config.toml
train_examples = 39062
embed_dim = 256
encoder_norm_position = "pre"
encoder_mlp_ratio = 4
encoder_moe = "soft"
encoder_subsampling = 2
encoder_positions = "sincos"
text_encoder_width = 128
text_encoder_layers = 10
text_encoder_head_dim = 32
optimizer = "cautious_adamw"
beta1 = 0.9
eps = 1e-08
batch_size = 256
epochs = 48.5
Rows from expert 0 of block 3 of the audio encoder, named by matrix and row number. Rows with one number belong to one neuron. Each number is 128 + 24 x the weight over its row's rms, rounded and kept within 0 to 255. All counts start at 0. Numbers have three digits each. After the name is the row's rms in percent of the matrix's.
# up: expert up (encoder.blocks.3.mlp.up, 8x320x320), inputs 214-319
# down: expert down (encoder.blocks.3.mlp.down, 8x320x320, transposed), outputs 214-319
up.8 050:145103103130156121135156112117119131121117117045100125091121085106119130109155133137149108110125127106101106089122098116102102121147164116115122102126112121119102134175093092087078105107112134082114111124099161094142118160107112111160121137120133089127111100084103092111126112061100077091092117099129124147126116123108
down.8 052:129138111141106108161130094168146134155143130151151166138166138176116145113122155124114167136154129153138112136144101114138125158158185106144101154081124143128131127123126120113119135116126127144144133147108134107174162107096142139165141133161137111156189126135154117102137107111110120149138131144162122192096130109100
up.9 141:109141114102123144146122143083162091127142116126124141121105116171146120112143187087118116139121098147170131119134145123152141121134171148163060138099114131143100146085131145140149141061105140121149116136129138141126129139151097142100110144156156126127128165097096095158139156112152135125123143109125091124115129143130
down.9 146:112153140116129115087115145093153092103124108155158164148120109148128166139139148127111144086119125138148143103117131090153147129096117084138098137118124122110160143115133087130150109147134108111123163168159158140127163155139127136107102195160115152181084138135105118155126180132136145123096128130111141107157155090155
up.10 159:128168107166126157129149111147132110096076108158122181117114110103115124089099090116123133100139092124137127098140136130114133056108100051132077104055136158144113096128129101139126087106137134127157154118123140126136089161149068120099146145142125113129130107174101150128112155118096118142125124134136101133109122126134
down.10 144:132098109090117118153085099168103172113132163136120082102180114191156162151149174157144126137130163130131141184134128108124106170168150159110135150118153093140102119121088112161119136162158138132155163142150120129106138107129159148202094145126109143124147127137122123130165109129147144128111131146136106122121145139124
up.11 143:152098130150146125124166149126144112144122176140136116143143171155132119132147181100132164143120144133101146125089153161124141129106103143123123149168128130144153139139165146103131148175127157086097169144122115168168169122120131116098138113142130116095123131138146128123118127114114165106118153095120138096143163113136
down.11 132:157145107137120134087167114112132148122138141139132124146131140118132131076129127110111123133104133118099116114117146138100137077102144151160083125175142127124154134090155109136127163100107141142111168131105137160145108104130103146125148082122119090114122142140106117148079105095150140108105166088129149105083082115147
up.12 069:107157111110078135107171105097149130105104140124101135132088103113142116148133117132118155147126093092153143143117127123119105125127153127135154132184140134141105166171128110125106176122129144153144179109139132139101131170130154141125161122137130119157109143124128153123129126112108133140122156170122144108134145142105
down.12 067:157129155137128140098111149115140106123124120103137100087145096129146122146127163140151088138122148153169106143119163099108090157133117139115083133103101100109138129121124113117131117102113112146134072162114131180115101109159112136109121149094135145116132145128136139099104144114176123109075110098104101133137164184111
up.13 038:140117102083139143122099116203126142096149156087136117142142086118126122117146146163167098101156161116159126109135099096117066095112116088124139082098147138103127096108121073104174139097096116139088094172111132104146121124075162114132138136136130106158093103110144105115119132131124145122139150124081139140120132139088
down.13 036:164163153119155119099138126126175127141121112110123153110121155131138132137176107098132173108125124130144129163108119160138140181149114129119158145115142129171131106128098096127107148151098096137133122211153104151110144150159115080109095129116137081157077110102095119136136138134147140133158140125147134107116141124126
up.14 047:157151133122151122161102146110093126134168155119077134119182106123134134161138143133133155114076114140128151165112156142134108090147151100112125142138113135140139149159127135152092148161163160103118126062109148123157094093142116151136113162147173124108117157152105135160129131147138117135152103120156147138177163132175
down.14 046:133158129138146123120130178101149110113102136136153124124135118159119089119123127121150093143149077104137087080116100130110133108133105107126083100128114136125140161041111116095088139101071125136127110085111169185127112145117135087089108111140131157112146117109115143069101129141129140101105077098110118107100106128125
up.15 079:149155147105159123121116179114166130143067115076152124145140147151125119119101120108152087101143123143136118126114161107064114142129122093102111143113117142115111118122123100095137095130080140106094117134149106147150170137110104128098132149075121128079138124132102167131140094136107147093090135142145098131118074156117
down.15 083:110146102130101117157133079111106110138125136117145160123138195094150142179126111148148114129095142113096100189129168125088143147102130111117095118141098124112141161165169123137156136136125119161116121177124168119104149103155125118117105135114113121129164102168106125114118116102116168135120124167090126168098094160155
up.16 110:113103174130152171095166129095083132122072093107133130160138151103149123174136117138100129156137165099109115146127126138135144115105077144108167135149112097106127160129141137103124152141116075161141132151118142123131147139139105126132114127107134118138152103137117144083101111121116117143139147090062133136150061141131
down.16 114:130145086112095098115145135147131135150157149150082130100164172126104140140150104138141124127171171112140107140133126141131162113147130123133130115141143142102161118151166135112127109133171137107129147124136093152156145120116137115120146154124159096139192156159125147163143136123100128159185140149141146162144067145133
up.17 109:145134162155138165103114149134099088121116132048151144174143135108151095149046106116080112093132101100158093144105082136140130134088100124117134107145119096108113091116097112085109142134099107146114152146107136070103138120142082108093134097115105144110079120083108109104098122120142115114108121123133130108082157149095
down.17 112:109075153115099121088098143144100111076110146119109075130175114090165098186122131152172120141121152140106140130117127118157099174136126134111186144143137082149131098153088142094153129120164104145131144130122139128085152162104149139147158125100116108109106113131167147129129120163095139146128107137101093136166169138116
up.18 117:115159154136148129126078116122137125156122105076134099142086102155099134137067136103113151125102088130139096111139095148135147116124153131129091152102146101131072106108080110124100084089102149142055082075154080120132133127135145125100142121130147151099145133121159094134138131143142086059145152149159118152087153134114
down.18 121:096081137051067082167120124122133097125117105097113125067124110129108108184113175138161087135163120133174114133175120132192125140187159127119116125129081123101142145161141123114144113143132137116127093133155140113117135101127158135113097144154117143109140116124140149154197148148137137131135099173153107144153106151117
up.19 105:081147142164140125140110126162109103091125122123120133145072117088141145126110138143137121153101088147138139115120118109146149110121146120104156168128141101116116075152101150156115136093151122128140109097097131120121108131076138120121160134109151146139116113076156149126119118123152179159144102109124125101125137127122
down.19 108:126116117134114128136136149124089171112127136123135120147160128131139140142141137179141127156133125141094152141139117110144153157153151099125190153175141097114135121145113143123137167137158124116108105172114095164128122130101165154165161128144123120154126126122136149105138089138123145178158125107107137118153131153120
up.20 093:148124097139138125139141155100099104158156073126118124097122136127139122130112126135087138167144128144117109161126155173134162136140093124095124079111129139113174129130139131152119141128074126132102073145118151142121107080143084066101094109148146094134152133135125119117099137092111142125151181125119155137113120134113
down.20 101:112106085117134061110128133167126134148130107105141126102116144119108122133157106173114138133150166149109137143107141143131138104139104143132126146120117161133147147127150139158087131144123135174110113138113143134131127131134102129174137113121088112101180136107135149112114144104118156117193183125123169119124083131139
up.21 092:099102109109092132139159163090152104120164135149097130072174101130119104140162144129179110149159124062141116138149167116135113182143156130139149118137110145136141171148120145134134147125143132117136140131129137117142142148159118127135140143125147124117130133135118140153145137129084124146083098151191100128162119135113
down.21 097:120149119123103151175136147125133106155144148131119145138159127161142130180116201084126116149116159112154088126114150176134120165152162144099089120136141121166082168165170089144136134121133176127116108126126152125148137116136116087106106175127121102107116111155080128143080163150136152110094133165132103152108108124129
up.22 106:151146141164118128105191175088132104143096129171092106088155158115141116131152171120100130158122154130137134160131164146137136134144145148129122107145142121136120151118128124138128139150113093104134145135113159107114147144156096143135091150118096112108134162135087141142091121112153124118123139142151154075134121122155
down.22 092:147142139092145163137173141143128127152105139119146120084145090159109109152142156122120106143146108105165107087100150161119119114137117079109106082149102134104111116090112125116079122140141129116122142128051149120144082132109103121087118097149127109120158088132107102149085119096100111124143156085099119088157111115130
up.23 093:127160135134129138133208183138152120172118130157099099094153122132152132119149109141113138118155131101130107138115164088112092140138143154124155131111142164115095149119119139138107115131134106077108138129099139102089129116126128101132084161142119099080120142144106108137114119124083106114134111139160142119143138113136
down.23 092:149131097090134124187157137131140124151143125139124129077125133152111117133136142108107129145139094087136079086116140121127101116136136120115132072102110148120101150089152096120071114118123141108155169142098120104162103081123125130121089114159136104108172081141097088144141128091101133131119145160125095133146102125139
up.24 086:106125136130098162136172130104143060094095110149106145106094114106134112113126087147113126116145118129101122115114124142131128109150132073118100100134084146115110117149143074122120135100064116107138104122117112126101113157151068075097148114116126093103117078156091122110109125104145124130121109142111115138131099133102
down.24 092:150119100130131087155146105137123186154133145138100114114175152161114151166152134114152125139154170128096121174157186151080137119178116147107126104117139131155133154128156092153137131152139161130110116140129107149155102083161108112158098156119116117091180135158100101172124137124097136123154125180159116149108117135152
up.25 122:152102104129125101123114156101103099153156063129113152095119157099129132111111130149068161177147121135130097157136155174133154106164079120138135094115129144135157116120149136132122149125089142131113072132130154138140123088129087073105132116142120098135176132144123130107106124095131145137160169143126157117120114147110
down.25 111:135111110136135086087128143138111150149096103114107132109110125127119119121152123143115139134144164124106143119108154174142148096131128147119114118116090157162144153143182117137087142130102117174116071140129153163142115153152093111132126110081119114104189127120138170097094122115142096116178172092119168132101097137124
up.26 128:121088168169186130107123108122088148090094108145166127184113145106124113159102107104153141125167135164097148130119115130109153096089130122121152128152133131121137123139128131114122111113126137150102130140133105137136120128105158146114131068041132111116153102168162111129112069131132127143136155077117116120099121136139
down.26 134:104131122136080124115146127178112152122121135100101109089162176080102120161101130157153125140134154116096108135119143148103128100125122125108179105156160121129147119146132096119164137120162162105125138126109118147144156097107143126164173108140132116118173124163170145139159103137068151174171117159142106133188106136127
up.27 093:128123125132098156153169128130138129113115119130104136113137108144142132129144154097080078112104122130164113101087159120140142082083124135138060145096152113131118095091125079148088095110114129093145124129125132111137122105163085143117107146119111115106129127134105113167081133137121126111108135086155085084122113091128
down.27 096:110132098079114105061137142091102134104107169136114113140146073140100184128173129183099147134160152131136116098111124110147127138122132122110125169138149138111153171109115115141116159169154124119167134151153145161137164141116129125137124139180129108163136148138127112131160159107125129120165181105122158107169141121140
up.28 134:147136191113125149133087107123134116144120125118097070105091126155151119137165167150164142155111115123144121115078114139134134112152133124118135142151124064112127141147123138134108136129076117065127115155144100120099124091085152114133113134151150146083142118075140144112137119128154092124156115155087144114143137137130
down.28 121:133159152143124151159086108143109116143120140144100131109106138150118131138128118150119151148108121133164134171128129135159137143185141144116153136114136103118099122172085134141122117148131114129171091104151095088105128086108179091160107165147124170125131160076121142155142118141146077148166111174133146167151131166124
up.29 046:144126154124093137141079153139154107091121120117133127146056087103145126135145102105156106093122130112105104101102123112161080137096134140123153122085104107150134121127128092118120116131127147115107108127144167129112138174126103121105098107054112128125075089109153154097096119128124107116119087134142085135092149117111
down.29 044:103136108096102139134130181137109130087124121154127148100160171160130117136121097163108126090159119130187127142154122115162097130152116132146158134134114126117126148145114110159152114149122148110182139106170174133133096094106148098152147160151116132097143124159118135040127158173116110132125125125143165138141129164128
up.30 101:096115144129117151145151128100082146107136103115110135140155140143139163160135112144082127135142166103095107164160143113137128121090086136121175161118128095087114127147105132107141110133170063137130125102124134093108148148135120124138112151112148129161120115129124157120122124134061107136142130113068127151151135124111
down.30 111:154149117084092113109142109126141140135154130170115147110160143140109148132138128160157124107151131137168094124138134109103158113125138107127114150139155176115180113134166144131135136130155138095139172136129096168180160118133139093122127159149157100168145139169128118160149163112100142142151133137140132161130098146122
up.31 052:112144139105107143138125114128157117174168155108107101109128174136121091127144137113131093134153155104118155090149141138104184155127176140139184122142106117125110158103153137096133144127141120123157137154159112161148150142136121112124156111153133108169149103117156113098159153114098139150087102145146127190129126160134
down.31 053:154140130138104133148118127126129120134134128090060147128141139161121099102128156085178164118134151117171094101131106157146131094098156111110120158113157094146132148141143071115165087083143145113100175126099135150147160116144118157151113130081066097131130132102135192147071127107142116098095132112126114156148135144149
up.32 121:121144121099127146142124157079144102120134122132151114126104092148141136096131171093113138104123109138196145117147139134124146150134154131149058132076127142156124086094131137145160158071103129125136121143128123140128088149158106141097093124146153132139137159095106124165143163131144115111121143102126108132096163144144
down.32 127:101126139142114123093142132109166089119144104123142173148088114116121146133128126124107120117091111152140137106121125120147164102093111095167092128136115116115156152131146110145117126161118100104122176135153164134144168151114105168110156149146131163183096140120115131129112154142142173109103138120121156112158147097168
up.33 122:150115102149136098129112136091106096158142069123129137097128150133151131118124126149079135179144136131119125155140144163127143108140088125116144088126108125132162125119138141134127132151073136150083084152107156146140132092138091080110093125146107115139157115131096112117095117108137145136143158145113133130120122134122
down.33 123:136127107127136071096145166149124142162114096113117109105120162108118126138148119165111141155159156121106134126091165175140151088164116146123125117124116159131142148138182122148087151129120147171115091152102159147117115134145080109141123099112119113129188135119137138115103132104128125132204192126132185115113113144137
up.34 044:144112150151104146186140129147096129119128151094080099089173137121131110116117104161121111101118091129102086116106071144117112099128113141087112099095090152123120096142107124087082118112166098116101127106125081108134116119143104106116082090111146110124145133110093087129119129082117122117102111092139117089125137121123
down.34 049:107115149149096100139104118155110154120161120142162154110141160137119127138126139161159102158130140137068145167139142129118131117164124115131136153181163116151136134144116098144116121125148149154113164121083095158175125099118154159182135161139148141133123160142089155120122108087091125126122114130142154155122139127159
up.35 106:151136133136154119101165130159098121123064116129160122125084134116093101088117100139099127090134132129119114078138148121109119075079095090125044096125105138107148094132134100131140129138115126087090154125127136143119118144124085143088131072098069115124111110134114131100074122128135105107123117056122145086100123099125
down.35 108:152123121153134134096100146142139123128118134161149145164146165121171151143144160132141159116144145175162151143108160154126134141109080141137109160120126124121141111126142116157155154159133137128183157148182161169106149136187117106123164171102128160156126144152151117169134186165125138147128135143147116125158122160159
up.36 132:126102146162146109116162130119164138162128175106116084150143150125154127118145143126128087103083115114096082082098129106128121104121123151135118139148142127126154154095154127057129140142098126100128164156105098113135116104132107127109089079091134137091108108120133113133106129107120126093084139093113145106114136118144
down.36 143:158127117124142136130150119144108144186139180127112089102156161140117144122172158169135150152112158132094105129098158145120114093111130130097112141121157104120128162113147106145111134144101147108113137145118134146149140064111126122153118091119110096090156146117110155125087121091149137095151173132105140099136118129122
up.37 073:100155117165129160117131128140110106083142126113096156137097053141093104117126116103116106123104058104130123114140099110140154087124144096124132100143121099142113131155108157157143130105148120139150126103125121062142137158101119080086148130145134137174089127109153152113108108130107150113136127119122130113125121122165
down.37 067:127113142129120134092149125148139117123135153141112091136158129159147110203156095183102086139119142120103152113116115139130167153130136146115139147171109086105170143163138161102136173143134107112124119143167134140132120109085126149146184105149127133120090116094158119080093119098169121146135116091092165137144132137116
up.38 089:121116115139144091113120134098133144174164166173132132143143162154152096149166159135174141153148116167173159143128154149156160156149140142165195132164144157158154138147166168127149158162106140153120167130150141133132135136119145139122118131149175138154155137152164157126165136159151145168157160162152146142153156153126
down.38 083:136182145127117175114177103118157113112100104095121122118110118112096098107100151110123099124111101126112078095104092121119106083115132121118095106129111133130151106114123072089157105073159128109142129123090139120114108133111112123105158100100109120093118095142133124124062111111113085103107136084115115114126115096108
up.39 132:120155092108133135156109158095145105145129110129123116099098093154131133101140174090137122097127093152155139116145126107133133092129163132151064147094115139161097137078136143149142141046092141123144127138121099143139115107161109147109101128140153132107126159109087099129139145116156127116115136109114091131081150148103
down.39 135:119160141117144132113123144122180102135144138138160147152124103165134160121113146112112138092120104162153125104127104099148168105095132120162110159112127119117164138116144099126161111143145101094137173129179148125139137148118146156109117176160124174168089153114119118150136163133147143108092135163124154117144165094137
up.40 137:081157099145129175124186124130160104141142115116113142131096136113156134104169148134094116167137145156152142122142124100168134080136163140133111163083164128173052119124136135139112123102138145151158123097118149100144081153111117134147159142135150145161121130117149129155120141110136129141147108101143142100155125117134
down.40 132:148131107140132099141072129106084157089105115118138137140143076139131139108098158151121128125100093129119128122148101123133155129126134118106142151130092098098096087101092150140106175085155148165139099104113114137125088107108137108119109123165114112151112137113148101110116150107119127146137136118122134117091136115133
up.41 092:104146170142138129120126060166095175114127136111125162155096120096111170104138117117151117130146115140115101135134158104098137127063122114134104142098137126119135106139142136121122121168155137107166155110086117121120127087133127119122119148111110094132120136153115133150138149111105129115136110114113131153116116116142
down.41 095:117151133121160122109133128130105156166096141123125101130158146115100150107136095109132135117115105152132104135126150142108167119137087120088137140124153117115143137093143108116162105140134145120132102152141088149137127125124129098130140140156130109139152154143119093096185152112135120097187103098116163142130112146137
up.42 154:128137107098087133165139143088099170104159176153105098104180079148125141151150143144155123171132138071133114134122142130124115157133161134100145130156136118107131163127138129141109141153120147074132162144120097141158149090135146096136123133162126066127130153123100122126149149102110141141101151155145117143158126101135
down.42 151:134120132099115150147127161103072137123136168152119103122175175115157159174152124150155129180123145132121107136080163151103119164133131107100128155171135096111129185150123097155126153176126139094122143181117122152112169107135144115163144165137068097108120130141100123117137139125157162138138133139104115127166111150162
up.43 066:181162107148128151135135125152139126102121154108123142106169049126156151127113103128138090126153113107090117131139113085118106119129094088091132134125141085100126090123118122126114134120120110080153110089104121109091112120146132106158136150112130134136084134136115165148121117124110146124113087109110100101105116078151
down.43 065:140149129084125134101144171110143127159110096149145084131145132158146124080130124157071148095136147156142137093135128146144127118168107107115122154119149157146151122116120142125115138137096115150113157130152141148151161120150120140153121138163170135144160148159071135081136108114146134120152171068122148111141113107074
up.44 086:157127102158118101150127140093083103183129078120116108092130148135128126115120131129088131155131137139109120168124142165131146133119079115102125091120110111134141156130149124126119119120105121128095097138107129128145143069121084086096077120126110104122159119120102091111095121113136119110152185128115148126106094129093
down.44 092:128098125116128085132155160169129137160106110103099128095118139132134136169136127193132146173141160117089140112090131182127143119157121110104149129134118143114142160136154116121097150142132113150109088147130137139139109126145087099170124126124104134116176092110105139122106124111100128133207167106105150144148112130141
up.45 146:101146132207135124127147121143116122094108122131119140155077146098143121134136147117154135144119092158112146138126125104143139096121138124128162177158142099147113101153113150146118143088146137159147117103130132122113103146076134140114160119110150149157117126085174146123113111119141162154165124095120149109127141139122
down.45 143:126115162147136118103122112128084162090107132124133103148127117118125120138126119174151113136114095138086135116125116120120133135107110092129183154166142077086130129156108175113120154118166109142119122120095105133125111143087162143141181096139130120159110121098147156094118079122132144167167115085080129115150134112125
up.46 118:100126150109131144106126139118156095118151145104143118118124106140131049145137121115114090109130148142144107111120073135152095158130111143122145120163131119167102157135114128092138140119141134130112099093142122131115142151148140132135157122068141146091056097071144115121123119146131096131076117128147107111148141121081
down.46 117:099116132096101130132097184110132146109154156122129105155138105126141142157137119132128131138116170138177173152153086111171120189141140173136150154134114084103113128170103161128158119148123131141136096126168134136088177157123143131135145147131107162146104161085133123092130126214172162146119128114121133149127166138107
up.47 070:127106154141139157140131088189078140135080119058129105107132130122121113131106117113125132139106156167099068165100147101109140124104129129105154125146152091145119134095141099142154153114159105131108111163112097140117135095152153118157121105140142087068130162131127108171114094133130115142140126143116166139117130132082
down.47 066:146118134124184069116115112133162161146132129142176138119133145175155111101136132107131170098115132134111136124152100124104120129131098114165129147086152162145135106078131108111129097170101154146146161148159122142152128088131125136131094138157098150165145144148111109102149144154143116126110144130147124132119143120118
up.48 106:179155150129107165137136107167123164101052152131139098124143106125127153140136101153147105137127141131136123145097095110119128128151116084102154144147132101100129115109112066111131145111117122084106149123130119139073105119096134155151126108141118138105094133133144133108130074100149143139116121124065099118128140132098
down.48 107:146138158103141151093110166137155128129143144126123093130143133146129148135141125168113139170123152151151121140119116128160140164161069147101157181103145112146108140160121108115101139148090124136132091130154129124115159089122147115199148161132139173116110137106100131148126124132166130135144130121100144116178160161096
up.49 051:140145177145136143150107107157139092103115147113144074155077119133134104103150095111143107106125081103090102094148107136130108107092099119125124101118140100116140089129106124123099136139104157154111153162105116135121102135156091102122138107107113125102098107137178112128092123147131159079129104120141117122156142106123
down.49 051:108118095103124097151118117097127183094115155148118121083134096111123166126120141111115109137133135126122131145150073101109143173154099117108089130102149103133137101094117151119110130162162161149166138115132134113101099092125183109124097097166117170149116106125134074143119170140098104112134150116149133129130112111110
up.50 130:138150142109100132145129123091124134115139188161073091102148138133148141137140127123145103127119118061129079115121146123108143148133148151091108123152122090088121157132120140115089156163116135074142145136092071130141141094101133107131105129150126121113104122099084126134127123078082139130104155136105137094143072104132
down.50 137:138097097114128112133113168121091116117143134147143147122169145135172149148153145161103133147125149127131132157130170180130163140127137113106090129156118107126153156143137104183118149187140125118120147189121166167110158118168104113134133117162092104142131124144073135093113141122170166114152135123110147131132113144171
up.51 114:136101167121174132125124101180115190114087131108142102145175155137116078067099117113131108107134128137122135130144153146083131096091094136130168103138119130091125110118159132159126130135158121136109139126121083153168134080133147173103158123153115136093144138137112102122122108098116119103120138133112124120115082133095
down.51 111:080121095114106115092133166127070143095128114123123131118168151085120141128113125197123152123155189145106147188149157126108120119144107150108185089113136119170130105134163117120193088124144117147156128170119129146122135095190124141153175139137113106115151181159116115120151124143104131160172122160134115145150142154138
up.52 065:133132128175156141150156117132122145119123160115150136136134136120125131073142091099128086102102096121101109101101093133096121100116129103126106090143112114101123132085150128095134125152132113107130143140102091121153130136134132147107126114129089141097070102112092102119126071108124136106072093115098122121123103102132
down.52 064:129116096107117114143151133113094148161127103100131090105166158136176163129157164142096138145134176100107095147141181171151127087155139164095094118094140138115172153145163108126130117133092151127112121141113119188139152081160109111137110176123154087124150150154074156154117176129161106091133155151133140141118119145138
up.53 071:157115095082121117136126130104103142094185121143123147119118106174132095142115148135111067136097105085125129101133129144125136130076111135135078110150066101086138147128114161134152127153099105125136134145144149128135139141117132124094144125149144129145124103088117133117094140134104117139083109083153110108146076099123
down.53 076:118108111133088091116076121104121148099127132106118138135151130113142118160112155144120116134138153158158138150148127143102157177117132138134121175162100107099158139197120129128176159123136137131121126155148117164123170068151192147160126158116101130126084150101140146159114138143125139147110130115128132173090149121122
up.54 071:152118138169132130181132087111091111125136120141070154107132153147121135116132113141125123145115108113089113122102117119120152075129113110109139122065113102106119137137079117127131112155149092113110124127137094118122111134112148097113108156155149101144115110128128115148116143117099140107127123174095105144165149123156
down.54 079:107131125109108102116130123148172118105148128162143176132150098153138146159149142134099115122151123154161171128174126102125156170120141110137113129130144146113120123124140142133150133133141111130136143156154139113160137114157117179120121185124129157165138117159122117143144142104155125139111113136106118159112137141139
up.55 106:147143162118123157116133073140068155092162165120109114105136139106124170124112086154159097131150137113130068123098121088104088140118102115111159114151128096094127145116115106093108108129125113086145177147104081117130120093112131084135115130117132100112144096172130105127146109107081120133132104136095117125135083135110
down.55 107:124119147118102112120122150153138140087112150141134121114145107116143150157125133189128122149146169153121157160161095103158139136123158148104159158141114090103125120156116144154149143133147118168163131149146159143109157128146172150184164144133094144148103163107151135134128096139146146148155124128118159138150123164134
up.56 062:141109137126149116091105115158089119082147116137137140122147103139140147132176116104147112124104174121134128131156135128082144082125106098136107136108113124127146118134142108134108128114116126125142111113135147111104114112144113110098140143119113115120105162123110158132092135110145133078101100121132136110100122126153
down.56 061:146185107147145078128119145144104158132100128132133109115135137089121127120101086144107106125122139146110142137108105134108128124126149164116096163167162143114131145108093115157073160157059166191128104081142148146177169119127117082159115132118127107150114131160119130113086157143114127127165146122114157093073109129126
up.57 122:171151161130077148128131105153118143099052154138136078107146109145141151141150125163162095126133156133114094109092098127126106125140124105115114138151147078116133115112095084113132155089125128069125157112124125145073115117084152126151112104127139151104088141120139147118127081092153138117126129126068109117133164133085
down.57 116:143133140104146151093089157143121122117118152127094089128147134128148125157130115158118160152130149124152119153107107121165135182172090146102160173131161109117104128151089132123115169156130144129124104118162144116106156089112162123189147171137150168118126155090126128157138106127173140162154128115103154090164156178080
up.58 091:126110091139104121148153094182159138122144142090102108119128096140129128126135097128122102152129130107091126103128083079133138125134169119153119145142128095114090100153089146124129124125141138106144136099140117090154142144105150165177100107108130119141103128068106126152152099112092136097111127109148161142113147132147
down.58 090:130137112116103116120147120149111152157143154121138138129103141158122134168184109179111130118158171113140133136141106131135152135127140149124126164105123168115137166154135149101108144134140125151103145169137174097149148123126152142142099141149131120137126145115149147132136146123128129114202141097145169173140099149110
up.59 078:161147107137113143180166111137154089115115152142119181137107126129114136111121110128140167110112132159092152100134130163127139135155143108090094100117123167133121120123122115149096098087141150120130132144140115150130111111122126104123125087111115052126135085143110110114082122146126147111144133135149108170131112114133
down.59 079:147132119151169141092108157153115143138120144151140117125122120122129093125164142104157124098101101168146127132145177126095125089163112105146150148107111118190117101109141139160150191105107120104119117141095130160119101116110118115147136105115126134138160131155157154090120113120136141156133078105115092097119113157153
up.60 043:121114122094129160115146140138124127097101121085076104084128161082106098135127104102136100114152146090054118114119123100106081118145124123099148121126091136072117137145125134144072088151117106102129114098089144103130125132121143126117134094131120110086126135078118122128140094100141099103073139100116120104115102107115
down.60 049:111125136140094117118115091121131174123144142116148130091124125117141149152143146119154140151100143149078098111132102110078144155107132123119113112123101101148153174139129151106151082147124123122132093158128138139157151111121101117104145134130083079086093084091157134117171106139106138097092137090164146126109117113139
up.61 069:144098101133141137146132092125082138102164072162125139066141112150112108116151117120138122133133117131138093143171104128093137139126137122129072118083106119113164119117159172155121136151098144115149086106110139127138134126150107116119100112128158114126130120111095127133122132055104133090122131096096148154094096133120
down.61 070:136113096143118115080125094147142130084134148115110127150103126119111134154126126100136141147101130133117122144125176135077137130058078110115111138156101135098136156176159132142141155172129097126108145157134139131170164147139100105114156134113133122139129113140140123104100148106118194095109137120116158137105114149140
up.62 110:133094085110121122174107096106104137120181093147160130095112080164115047129131146083151140142142096135137138161166085105128143148125148115116158111144084132149119131133141158106139145137086147132120085135093130139161127127141125140102121160174162126148144126140122090130139097125150126144112128112131118183146140132118
down.62 110:137152163170112126096116122126181102145108122114127169164100167118097151105149156086152142133099104169126114115097134145083162092071094121136103157120137125121164139097170099109144151111108146107121137129105118136178147121150103091118133150109144134153097144143147094134119187120124142069125138106135131138122147118179
up.63 162:134106103128106121137127088189144151150118138099123084129156134159145152145118153122152125153134166131114111132117083099117157130132158157112151144141138088123127092120130141133135136151184150142151161110127125105146125084120163159162076132131137144125148112080138123173152108079131135123125157117145130136124142138131
down.63 154:127113121138117089127134065155123170143150108125128143131138140154123127131131125122145137123145149128081143146174119101091153127115104142120138125099148167134114116144132141120111094101162130162121135122132114098145127125136149155171112124111144099126146128141103113132140095089095118104156133135160138173115134117113
up.64 055:151143122149105140144135088126143133135136131140076116142121134166142157124188123127081119143113139090136122137139105089143168137134181121099111136128141112116104125141099117117105127145120147130121150115111136108108139100075136149149118115082117107123119145111117086191113130105130116129102124127134107115095133102113
down.64 056:135155145129123125091146099142106156162141133113082132094160124141118180142153112148156118153163142118111135143106153098108119128140133127125166130164148114123127188120083108114099116102114139119120125160136120135156179135132187151136131142104119115118102153111117143105170154113138124083175175100125151170156144122121
up.65 144:154131108147157103111111118151132119107097091125140154156082061124127134117090138133089136108088098145100160134137109128130153115100131115145114139122100133122140060100107141132125137106129126154125077097131152112113104142131098143118122074103106146148117147114135101129080122135117139122140123075139152086077138119136
down.65 144:112131138098112107140089137140154146122159181124141090122171120150153113154158142128144086128120135102178135142139074120154083190151173169114136143175105105090146166140097150137139155142123141116151160129152110135114142128138169117186116136124115175132099114109161130106177142146121154148096103138130113137146100139093
up.66 071:116142143159130161104080084147104149087104107118128102129172082152132129106129129124103113135125144132115147124124123089126111077111086114145115137124161108132139100139110122148137123114173093153117164100101130116075155143139114146100169155143101092106112142135139175138098138088148123130121139109114144115120129115146
down.66 066:118114130104151120079136114159099184133156123148103139165145169110123107122142101119086153168147120103092170148085159134104130131142099129120146124138123138132103111086116125152076117112134141150147123093123132131172132131125135135178174126147152100124167131156083111088107109118098130144134205099117150107135116140108
up.67 052:167117157128110146151127123117108135114120201103060103099143129118114087114150155144124098129128145097125112093081137144133100100121176120117105118089102119090079151090126075133086114132102127079107120117083097091100134112108098130113092108128106090108135115103078151133147142114093090079116116122135119105122097120137
down.67 055:113135116084089128093145126170127068117145136140067085096109104097123142185118129099103091134115083142152105065094125157105124122101110091123132112120137121132139140110120102102114109161153146113138123096154153126145145129145115100131144128120117143120164130112127126130158189151070125114138111136132119155173123147154
up.68 042:163140141183157148146126113154117116115134100124094132118145120136114096100132133094133110107141137155115125130084133106095102109083122136098159153082153098139132115144119138141140131106115107113083109148108130113136089147150119125114133109092149086130127137127115093161132126140125141131151131146101128153151140155116
down.68 039:110066126137156108145094090145131146145129097168130135146113172161103107111137182113150109155149141146113143160111128158134137179139143100148122152124134143111192157098138129089142154121148121107096120112117182113119115086145137092139090102127092148114148140156114147138138147148132142124103103173097099129105168122110
up.69 098:137140118111096148173118103098139148116107144133137177147132116161108157111142138082087109133086117121157102097104131130131160096071120118117042141115138126135121124116123113164116147153112158099154139142113096139148163110119080102103137138144112107127125127142100100160097154102132121098092151116137110123097103097136
down.69 100:096132101108111106094073111112112115111121120135153131131154107136121167140135155169124131134130153147143145123147149105116169138142134137149132155129150118091153155182110138168151133146167127149157134137169138165124151138131152124120136143165140173151121152152163103127170150141139136144149113134134163137145134119143